{"translate": 0.06, "norm_position": "pre", "parallel_block": false, "inner_norm": false, "num_experts": 32, "patch_size": [4, 4], "conv_stem": true, "width": 192, "projector_hidden": 512, "lr": 0.0006}
Rows from block 5 of a small self-supervised image encoder, named by matrix and row number. Rows with one number within an expert belong to one neuron, the router's apart. Each number is 500 + 50 x the weight over its row's rms, rounded and kept within 0 to 999. All counts start at 0. Numbers have three digits each. After the name is the row's rms in percent of the matrix's.
After each expert's rows are labels from the 100 images, of 14976, where the router gives the expert most weight on average: "strongest on" is what is common among them. Only what is clearly more common there than usual is listed. The data: photos of arthropod specimens (BIOSCAN-5M). In brackets: how many of the 100.
# router: router (model.blocks.5.mlp.router.weight, 32x192), inputs 0-95
# up: expert up (model.blocks.5.mlp.up, 32x192x192), inputs 0-95
# down: expert down (model.blocks.5.mlp.down, 32x192x192, transposed), outputs 0-95

# expert 8
router.8 083:422490523506491483571543451484549533475518601500522405450537498532486516490468578525483473487532502526545497503465629481470499420559477511498460541481504510513578587565526522483503521491495594496524466536470537474446518539537537497460500612543475519383504430567579479581491499502413542436
up.49 012:489460545474524575465462492499488480583406461457497556569503496482540464577559429400501455423481563517450543467486491436570486436502511396414515441553493525468471526447585474430481477627500468410517473454480479472610472507502454482451485465467459471507509489484438426429502429436552473458
down.49 055:568449370481528503547538496481551479562464452515449546428469452546482584488532472430563550514525413410531505473488531395492599425587513478461504463485403489472531508484429493516513490440421417564462592498466481453474442447537578485460572640498494534569524351450509463541495534501466526503
up.51 011:503455496444487521479463529501507442545495450466508603519511564505562489523684407392446493339541502520502523507530433389587533467506535464425521525519508490455447465383473414490377466565496426459481439509437553515421434472506415523435530514440484489523516428525474467500463458484527513430
down.51 017:543460435450575496511519510478531487588498516534501512438479415455533513550510463486520495558469501488457473532492508481571492514546517469525449451509456556462477539488461551445535526431469492482451475528527534532479396441480443486447528430455539618473537409430522513608527489507413575535
up.55 011:512492444455501495522439488466436459511436486475461520611437501481504459543593448506467457369552475498466491478525490475565496495453497426419454504481523458505478566459493522432451409484515475445491400478442459472527435466481433483512516464495449395492496475459497466474473457475454467495
down.55 013:514463555498491458450556501554561518456532540441476514541521560538525538570499536474493500549545579453586543437463598536494587464543522454520509509496457558584599500509569525517460478427460420518489500462526645468521559468516448451537422527484517502529468546566368535508546488542396530512
up.58 016:487502417439500483391431471498465409530464473446446529529490523481513479574567450523452501449459488497421400458503452515533487517439496399440463464517502476491473546496439528453439475563520490370514403443445462507494417471495418496414505443505460480505488497423468493450457416433532467506
down.58 063:505492469527547396572453480430474510473470464430438473497488511442522517453452509472417527528555378465490552526539472539447536510509502389508508523556482469548489449557530485342466473596460482476522468515551482473429478464535496515504507522534474433466451482580433512471502456506489537536
up.65 009:514455541480534546446484549510500473512477508368498560523466534519590511560643476392454476405587491463460600403496482431516536460541535421453509439541516525513491551474523432523447494560574483509455486494426544526571541463510435501438541454469475492507518442417432490455515459435541506458
down.65 006:489525551500564454458458444508554466452440440437438592551565565494556529558413414392503519511349580491561511488444426581498537574519459482574454489558539554515419568521510525518471560521508592502464493472445512550531494456513482515505475434469498482477437517457559593524560527485492460492
up.66 006:404484488501486457465473568515496448515424465466449581446461464511563475584543426324505448405503442494531506385434448424574376485501474398507525435490526386486483510454428448477505443525519425506535489465425443529521563454484547473544522535466452472495485420442372459528549445480429495456
down.66 010:495589498489558431497485456586522561536493493510465560424483512471418423447519395504450572546510508530491515598540461574498590504519490550523459488517470555528485546481406453455452514483463436475446524589573589528367388434526508512455486458402438485513484455500558546478504470533543544490
up.70 017:483491541468515485469470505463459390547453499461472548519457496474510478566542476460457475430551504516455521522434458480571474520414510401443479465523483442497482458495547475504436464493511446395472454393377439467524508484485444485499495484481451479477494546353440427422439402448526471453
down.70 060:492532385478537547483516507554603447494426482484398488486438395503603499445433423512562459543484535480491547541512546454517417494514497514554466485402448482433484479478450506513524554536502526484518528578527508489486459464549451501408503549525561507489555455466555502465469506516548493617
strongest on: order Coleoptera (50)

# expert 3
router.3 098:537469525588479424610510592520633531494519501513576478477550532449511517495475518438519573496547532488581571455500468563576493444542419452474485571503447531490468489468467583509444468523512499525496536553491528491498522475442481589430539549443537548488481399515610501528476511480567438302
up.12 021:534557564515434576501529515429524448539486480450527507526600523419518504536512553465513457558389483472538481550511439515512423465536474439487515516528506594474413581459454468509535519542486454521545603529479502487498450534503414414447523514553512542543435451525456515472563461431551370549
down.12 006:458502492466538572537543523590427533542489476485452537473463402529483463415536508485505508578524438471419424518510462439481468512489550516474530459574447533462560474438537526491460557380490426515529557554477465569450530483583500487545350548544468639554541446446512543441478521443550501540
up.13 025:532510487461449610512481504470477459490464501546500476530567503503493501496585515483514482440493468549462384510418501467609600579443447521491479475480543369536558456450530565388516492561448528494566509495392449487509519466506421510543461481507452503497530498557519539439537520462530396447
down.13 006:543440464527550609495491495537442507516516523505444469522553554612555481552548466453578539452496564554533494462483542505528560598497418485520522486539494479507595430460555474515469448442572470492629489448450514579529565437526519519566419534607468522547529421543588504493581542431516480501
up.14 028:478511502505547415550529342499459531502510519536476439447491477442445472482387510498580504484499504504495546489464510530500434466473485478476458510469440497378441554523456509515431481434447532422444375434499523419510477419492502530498515398513508484516510518406447517409457487439469526537
down.14 008:368497538495444470481489515545511428494394470499524514510506479436532506547490545443479520418477526505541544536544548478498466510557587473511530553463526522450522486525486460526597583500505524472500483428503530439471448609589411442486561475517546550596420415563521527472454424412411511478
up.15 032:424515513486468474489409475492501519523481457459521478524621497470481475528488527542457399495434510471490495517508581527501467456492572457521459481568461489464515464528415549533603491553483460460461468463508501406570436546481435525368484446499489488452421516581481498544467427438452551507
down.15 011:453491526497579494516431496553599460522430563473545484517470527443456511585480454424564547505527545554397561426481472562542423499521575462461459609496451529472544481585490546504515452521564578425462497519535563491410565585502539421505521443489520588564551404488510567522497423559506461593
up.16 211:368427447442530539444341464478376453491444429505525503566508485433495495533537481471427453469505470540496462463511508448545524526486532460371399563487552410499526451518469574515523447497478480499522500486500495533597453564374479472510495485487412408387454493486515437492542451506536529512
down.16 098:544430604568490479534499560381528520538434527534492525508467547492513524539510486503523482441524604526511569507529487573566494529482496448531548542539505487532447527464446477430542455537508565597472487560454458536488429430562585550492560506498571382454498445543490493539525569490424448480
up.17 024:504551446410469540531460544437463438532504511497543526579518470463463454521627533490460456518486501527370369483410533416645610512480496558477475534565544483522567500472526508517549482552418562430507561537414421494516470538515431493520436490483457508534505508543514495498533549451472463464
down.17 007:476527447562544528536487480551493542460543448510493471475405643512493488468594447514506469498488480573476589491588547467589587464472531585478497523442571506546561458534453492473448457482517514501601550539516512539399561487529570580553422550539434384483536454564561519454522572495520499421
up.19 039:475473476488492522515431471406477408456335470491510537492488500508495439527619537420480480390488521571505522452487389350529423530462488489433499534472526437433484480432511419494521508480449450447579442465459446501512463492423461484492600507475390464489560458513423457493494389483481504446
down.19 013:542548459558494511488553509509443548468563463596543519497520502489518546519443441579466454532528474478576517522492474569501585447464435524594500541426541516512477485561433494575430466557505558547489465540452520521604520436457516564521552499460435370482499603425457473500498512541517524530
strongest on: order Coleoptera (46)

# expert 0
router.0 104:456435515386473495518420452558461517594460539412502501516582484564478419546452427390527401501485454416477446522462532455432508461412416443451597563519573386481477590487434472606451493487523494497438513478409525468532496479548493548568527496481454513490492446575547535433480458453515505468
up.12 071:501443515534557523500470534508498502427523523527511564515556505545562520556554523511442582492542506511568488543599538497524510521531530473497501523554641526466501410514414470525446465538555554599541541491564521567456498540386532494533512563466490439357463447525535453474508499471486491465
down.12 079:513496567504474479507555565516550507501499548519552461456637468486509543496496505498594502487471484515477447507466550509454548510513482488520508450580438507599484533443558448491511497476527480412477441524514465473495483479480520469403503488442506522577494520480501651495494498518593475578
up.19 022:431467593537545534500427522569467473513496491490497555534552526553579478529541504517432509449521540518567543537589516479548479554509488480436373539640586546466498470477481560537457419514610536539535539459516515527519520523422533521540455606467460401388403482510518422509528466535531559437
down.19 031:522484506520525490430439467480478459398420475489495508422436481353487485359511510518640506527492529570526554447501480516627559485640522505602510440465472547517439509508517440483513503528469509484518520563501533571491526491513447503502524447495581543446539446450567509480475525423405442458
up.20 077:344468539534559524531456478484459494458543472525504521499504527548563482529524493486479617428542474471533509476530498473503527523491468503443399521580550502444518497432456557550435463515589556513501520445478481526507514507450560475561439556434493243439456449517520325509488472515501514470
down.20 184:496539527420476426466502452420514492474403509502468461439445450440433491455549468529532514459481591513441508470562467561554511514559535474444437432523444501566406518493466423490539511524476491474449464509495465522421443449582412547502497441498596579463540511397473523450438653437540411576
up.22 009:491513516504549529440475524540520504509460330579501526588508483527495519493547573563496545439374500551523496458472473481554585561603497522376438504517639533476525578508486612410592506531517524535632511447524520539544472513428539493445545547532505480476473584538530495553594457519454581498
down.22 036:615474513500502354443529528409578444475427461536573533446481511488529540471607479469558601471442515489540526480564578463482558455549508521532495499549494411605496489500558478471529452471479519535476487701515424447510473516478526539422543589460561637510531403472568464551506474512441477522
up.26 069:562483485644518528517505532485496505450449414577462560562575544492507614509544589508475536457505482541523566582587498518615514499538515517421438526428569545480499548539429591428597507516506490552587651527556532523523512510458542466594471471514468434458419535546509429523545572546498508509
down.26 060:362540490445552532538526492570595495511517481466459560441529510536584530426558483464549499529466491481532550465497459461447476537451573554518558490466531568481441473567532504558523495513492520444409387563615471485465466532552558476547490539437589526456435393484558482494522416590459458530
up.30 009:474530483507441572535510523509531519475568473582466518562510454439500549430525556563487556505443509524511611508518463516542549512581510591484466543437610594482487559516456606486616513555500515567565580543519554478520580509482506489504549503548467485487456660511462482539581511523475501485
down.30 029:574546560462479409552522520514562480521485514595549437467521427499520623472489507476568506515488546511517490510530626597364518473499588457574514480498453509666483537479488460483585502395526480514462408544516467472528446460503480477379511489470486575532529510453498605544460489545522485652
up.31 152:372371541534541579549457509556483468488529532548599519514505549537587536569518537488476521505545464516586503481509493461524517495514501503455437489544615527471512526543418518582481476509598530529512530511516457522571515521456542497507524584441453338474450434506501400520463498536448519490
down.31 137:511508429443509419486519478485527333494504488535532430500446462477490542511513472476548523428518573476498553496554534582528462480487561508475426509536450487512462391555448375499445485459500440459443516410514512569432490459590479503452587560462547486476486528493563553548344572466500496507
strongest on: order Coleoptera (45)

# expert 14
router.14 097:496494577534474481482568416417407571511583424515553553580468508487461497557500519554487556436545529436498471524497568562498433520485414506532497495551506447441462494536486562420437470429397462583459507563513513436451491439554459581518487504411556487518480557519563549526573534444452585484
up.11 070:491517502385443533542528481511535457608427481480548524532479440553448541491464483392493412502515519467450509463432470475515494483433555513530552574503524415545522476477506489441521481416500503436475489552459420469544408580518522513426505478518473494527518389434498531478482536499438500592
down.11 026:556525487530503534519466486496444590497453526511383533451617544615462431480610462524519441582524468564488443490427512504473453559428506401511514447521575528511548480480472521455489507485516509539521504594443513585495488471562356404518515554520457553509493492522454477466448518597548520515
up.12 077:480538502430419598531441475503517439535544465494459444579381443476481459476475456417568455472560617461491570489498556452501544523468440436459552571563512493524596541476472408600523445476526412483407434437480490414551582430470530497441488416474479461496499460448521465481558502497481522499
down.12 042:516539491588520568521505426494458576436513494498521420404508469478564578471450545520483541533505515560525534464514492464472442527373502517556502490532501561471394449533478551527375441457548584490484458417390544557545521535423416413582474527475387452439504530505433496370434431486478559490
up.13 084:437491520515447446554486466508492467434531453555434472355505491470429418437456539507476470527506504519536471494449547522408340456461422493542451438415429417532505431571428535522446460446434430468457486527464490449411509417465529559435480489491496480481385483453480490544418520454555494527
down.13 028:600590521454545416459465432519592481551501479513512541492594499508469442494499478569571569528525569527438586506575528566447544460493551479475470529536483497554474576495493500537458458496500460524423500462502517450497535497634531489510560516521477580489420460479668571453515438496568519618
up.14 055:450497546505535567462554514589551570510488507514527547631469467529546552544462530583521540637506533510532494515531565504570574496525579485437497579627630536381519624511529557524553495545609600522544495514561503550604511568517527461505517499478502477464552568532588538482508538555483591490
down.14 025:495537546508465575507410479526428586479483468501464495430536471505526516500624498422382512524485448543539519501457472401560466616413571477512521416573457544475476457495489505489525578528558519479569528552468465556448485505407471506473529549471471508480567453515419468499393555571468602331
up.15 064:595505480494510404433558500511486501483573549400484477508484520499540561487547515553516616484494510536467621464626527481500532535516516620514586508628505501486425593432558364454443551495480544580503500514524504474403433484546475558542474535536500529567615543544558509444498510411495533508
down.15 028:492535534537418536498444459455424413564480488530493498488535347434572535468498536461551501565495563591613523515453504512457387504532555512557579467473490559535479498532499465612533597509497506436424541422392532419541595483468406476487583492605490512552451524480481460494479528504443433509
up.16 078:564471545464447481437494517510516462497477551553485564461516601518557531524522509488542524483493527470566521419557442499617428584504520546543539551454586433523572506434437427455479561489517508523508521496552447461401482538499523487510525534565488504508538484475409508462519579472464529512
down.16 031:481432558518483597496496471430391498475491528400474518403577540489498448496543524543540448567572449512521413449450459393557487502561433483512518443591472668484563495495539533494459604459465416503491511549441459493513462534436434528521482500560493461462492536542493447499449507520491521449
up.17 118:416518450465530567609420494595511443496523505544506525534413498528534455477519458478490528458449606582460560457461510417523516527416541486404462543480614480561555512430476487549508395514527603502497457446420535495513551518488569519471521506449437397454444462479578443517479515499530473469
down.17 170:540451489539508450491547436427579432446503342435515473463483534486579515449478513507480564448488369499479509434494478522452517526526414442514440497494477502493496507488505517492450486517460622511472515518475477434443462502418532567536393513441513455517607499529505569489529479402430501444
strongest on: order Coleoptera (36)

# expert 24
router.24 100:571497562522434565547471488507626498406550452474459471500564549509522514457545509525554501560485529600639590468589399482489393545540482511490602518528472539539429495500468379532506567559526507527537514458536540484474534567477486493482575557614548470483579525506486488498511515569571534441
up.11 059:493489527533554360505502514472516544500493522530404519441543461490523482455547512494526506455554437598471532565551442529480461459568466439423511419565536503427452552485523542475489576581424520549537482569533463477363425521556473514510479478564557519565592413513594532511530525403512516378
down.11 014:457446587510412501564500537507485415490390501497457455559530393434470510557519493383495497489543537480508482515488524443653421516438485493515503436480454546546505512505489475585558535480479453373471441433476536475631575559420434501461570481575447568590519428408499503551525495534441447500
up.12 053:429514523487504521506433452486533517505398602441547462514577482455480493480497421573491470453475528564444489534492437516569512560421557405490484526396479484535565511518483527429496387536504538371481402438505504578576486577438529448476489469535389394491422476526563446545514479504521436580
down.12 014:509515510481436438468475543452498499514512504546474477422431467579538621503482459410391539370513449448511505522520433456451599556562480525510534462523478384441477547491481462470489491522458418593508493606514447456479487522504562554409511515502531535565565493525421542536512531522424508484
up.13 051:416463484541620459538524486493522611496531530434506541500619466501530473593537473516559513492445493511497515558445529562555520562500567431479463471519524530487472557458469607404548544552520588481543509562522537584539513592483554460542501499596460488433474530536517521604569414511556476620
down.13 012:573471502515424502576447456454442547462496536522496447437441557481526610531408545399404457435470442432512441435505591434482587506508531444521512408481557386454428585410469548520521437451493410528465462530413432516592461469493493481480527461486503530466500549451421510492512581541389481437
up.14 064:481523511467491522480431459504433491545507386541461444577486445590471461492536494469508499490541528523468444527454451550516515589488516541428485576535613471491572504493439512484612548535513575544550513426545462571466466613477604552484452523507506463574544531519700443539552586524469461428
down.14 019:545526577527410576552474442491517556507579458392495395487513496489492559598380521495404489444435513482476567409533538430545451546426478497501531465593389473437475498395538509490524497415486457499476524476536498456522499437460420461490427517505457522534504582539420527401434546536476426499
up.15 168:487496461429455472566475435426427430514514483498558481569483458459369468478506480494457476435545536521454411557464486460478555446439510465416434497495534367543572503469493474451451449479467485421409387473403415473545470453523461549472539440447447498489513505416458464440460534387535496498
down.15 069:513444601519588485458408533553526470477482490445510504526538519526577515535511546521472550576439563498561571409441502513593508498560474496513476552569509526600489462503469523504524529498571569483568549448543509576502487512405609472474531466455485445516367511566578469559551451497563645534
up.16 066:472501486489481484487481463400521343504469430496363400500362395480482437448538459401503479489525509459455518508491484434470421470503430483446507461446478512542495461453482451478459465433441402478436441471464481383415493489476491485480528448361489446508474447444523428349498470473491445451
down.16 016:428453482576437476539472542424417497451564492491576515563576506476531554587488592545487537463432483516540502581565485562533503535491510530418464580472616452491439493536449527487507557530459615584544584488482424457541501519462522599587508546548467425489456592500438383509458536469488483445
up.17 305:485503471363525511498490446461475473542517493469533497530469459496487498538528459487497481453536508468390441496408505456537523504454533452452467486501519393513562493480484522442449468465497527412440433480410467493536475502514496569478517392494485519506504474420480508403470520403491437544
down.17 136:562429536531567476439490541573557463485551471410423547485453498526571488425573581545514565541450528518518534462432494528484412498539502532463545588563547535508500471504527557544451466446528532542591580515518488595483459582483595493579570511499476440505451469575610511489490529530588605521
strongest on: order Lepidoptera (32)

# expert 20
router.20 111:528540501469498383486465500513486536489423446487519499521455516495490462484465419558534448486402520438329550533441487494590543529514506483445481582509529423492552503565504604436539461484506533455524494524470442521537491530487573531547544487577562548488520522498504514533504585497545490526
up.11 250:381440494525508516505411534474421417457474514497447466480520519457500512475474454469441472467430478520487485504499504427436467427488460493421423448451480562460480516521543496515500410513523482469523489448480545518492479450446470404513469475405428274444428494480503370565532397501624495461
down.11 093:513556554472547482545525430576590612597551515489430507445503503539471438526530510487548508478496506482483519622500528523490481488439583483421549541632576465487550484486503552491518490485446466486499481450543515496539383565615436530501493501546572536516613496522513432427514512449616462613
up.12 073:463515575601432520519524604514510512527491534537561500405563573491470603524471492463555516479540374465508605578492463525500487479443509532504450472454492513509447588550419470503385513585486456505398473487493533585417575474510525477571530509541510532528525499504420489542455453538544462517
down.12 006:399459536603510439489507433525464572490516495467584410476449509429556479528481589470469523455458504527423521526522488486535488509444530458422523529489550462498360532481459536473488449518544633593509519408451394480488434547389525551562547587520514559555600504574396552462502466486474484468
up.13 059:545512477488456461509490558467529504507432510520572507484486548500429532458500449476522490430578409383475535479428465457478576461462501475482497465475469412502501518509504517428386513501465366509455469489476513554472568457448534512562470520518514525426510449501481519464510518483551482530
down.13 007:441438533498432487475549488530476539526527466472578490492513475447568532493551518495485492545438475528452542481520433493564409543460599496446468470525523553379350541520480503466518516512407611634556567534529467453460541498420418557545446593459501544583553506593420529456495475502461534405
up.14 070:494473478501505568487500461469477485509629516486486521547585421517562576560534505391412467539500601473587388393504516507498479514551505490516536522426498555516516442382480457558570527518573523492541537474534511463556546529494472474450546507512468492496436495504389493507585488552464507482
down.14 009:529535435415535460508547515488481421573498551543464542508503437547517441420521459492619523480558471472479500568488511527456515532603438470523440490476593477496551510482509476562504504562441411404454419582466498450486496519676519459482570440505578537527548394461589518459509567450601471584
up.15 065:518532583464488577513445482494538517579634496518581533601574517507573498591528436509358467505505705523502469378592475446509521495554493518450560548555491458495542432467535500534575452423535489494538554491514486413571527556487507479412625490481474505494507519500601489506537503522425519558
down.15 006:522548492381539549443527505493502415553429464564458561558467432567494430454526419451538410528499511456504509465445468443483473531473484485562607527409524555517564429585551510535536522515486388404546442476487565508528602499603425535492546434496552615541495474473568571489522577556466467498
up.16 052:499497393449523401517494487461543517477368476486526530508467523458469427429496456498536504370391418426522526481386468413516601522504514478493505542504550409491528488528502551381495455501452465552498496545465438530541528500445533583574490509574478488412484456526401498499500544455533486496
down.16 006:497527520415428531429620499469511540510475416472582509459500525525499512525539504547420482548532521496459534462545498489510444484373559564494518482526481542440441430534517507389470520477400439581527596538564504443450567458594449560523473563518481663539524511615457623468479504512460538407
up.17 073:493523532496495535443512519477464445532492490531505547486576480470513555514484487417518558508458432500563552503481467456568451494446516480529537504512559631484461532481430429477375520590422482525426523510525471496545529416530500446513598504482529482504487448467350486470449462514501509528
down.17 007:413475525546584490548497486568483521517440568546452483534543511456508494415508496448571552418528515554526467523485544516459507432550493421509525480454548434575526487448500515470508503491648534431478477460465464476431408596381582437495483484569420462474547437467566501514570418415570431510
strongest on: order Coleoptera (66)

# expert 21
router.21 100:498536571547527469410508563497473464460457512559394489475579477500535509499558576452576557566469470441574358464527551507509535589573512450546497429392529486445503444528413538474536594599453533546488495479532533510577510506519535456579495489508501469479478531512445496539508542557453453582
up.11 084:496563559469504485493420591587486515600463486491464533410500507586530549484494504479477546522504489532460572551436547462469561482550479545524574455581509515504578492467491487433480532565487444518492498536489477530429374496484571545523465491484561550455504463518533517487571552465506529466
down.11 082:405410401530491469572462489532418462432530452509510576466376503412535473490463476492466596496494465479569476535540495551496432556499481444476467513491556508516509499531461457473462478498519514490467535532440476607569440526527590425499520475502397458464479454462492403587459490432564439419
up.12 103:476561510484450517425450488563548474512492425488438487532532490437517473476531495402526452569375653484523535439525526446558528562484530496489571595503529518481550449518453533434525482476522572493533492505465456438525562564460493485476655524533467524511485432496478527512416539493450496514
down.12 088:446544435418569411496535424517550468534474437394541526484481451495483501518441528505495513529514504471475553545520468448551489559556582459422475552508557424579503464413463491416511425506496515504484480547499443452465373497554587538500494568501487524480527489528421568537563488521545551515
up.13 098:530558558523400516537560500497497480543515537505533501441535446491475490486428492481544544522510475463419468459498525523313522367534495500481495367484424495554523476512466514465483561485467356382435514526385508541443404411628526462508464441493465555500473503389489531517478437476569431540
down.13 104:425547526574474492493581501522517476457467448479502463503466471409471525512452506510618543530563552461432512590567465534546457485438487512513620498566434599450531460562526446434508589441522503523513599443569578501464500496540507465488428484623488597424538444494483502443477492463535418438
up.14 092:519505489460445477476469537405383533544447472534408431426503399545415500549466409410506452502509428446433419448407431465424504539526463508563507460520499457503460430492514516429496513487396477467525505532445338510454495399451513562493461470503515523457491574491477518464517507525493463459
down.14 096:456490490508533592596417494577493483448477583517485436483506550494510496471471373562474508496497572587576582479604498493507571512460488513479402442562482558545422506552497426455503464546559485464501491456558615515405488470485551455425461511528453386475503434520515469512504491475544467510
up.15 093:499525495451524537427405431544481439511460446544486519591467437496527473482568417470502483536476503550513539506460385403608529535486511463500404588488596529490547442538467478492593450590528587444534427453476534489503526584422543470451532484426452455429510469498483463523538564512499529462
down.15 116:489529449429621438576483423486507492506505496443499517448469477500498443443485480511448482548514497525511547542526483473509484522619569422444464515437530504549513547441458485400478471504461490492503468518493506415466399491527537488507533506434477473529473487506535491572555486503538556609
up.16 095:469573626495426449477510567496448529626462534446458519417503439514437420478469466533468455562562465454462470578443512533456471463497496501494466433531413506525585511516445482459482543495492362453481459491490477555406439429463541502489486444528555540487527470458495540582575499483574536506
down.16 083:418439501595474509523514533519507502446538456476543526462449527399520483506408518489544595481437563516526513564554453516506433557464461453442569481537531580438483482490527447480486538524499552555499574483464565532550550475504540462498475548604408503476458434483471466544412415406501411363
up.17 082:479510487507539433503532411543602562476591471406528517498539559478521429581510486532494470505379629602508551467629524495493522509459565494448501520553456535461541387473473503479483468401612569587504493488547506446521529588540480444487503548598417502488489429526449537459423419552509495493
down.17 075:493449544499468513421526502431475470539449488458567406520493415526527583549456472490485410509420491461506556518442510435495455570458505539495509440527448419588479430421457432509539476537514481460501457466468445430443544537525458510419481488444561521483504600583397546408554415480505530546
strongest on: order Coleoptera (42); order Lepidoptera (29)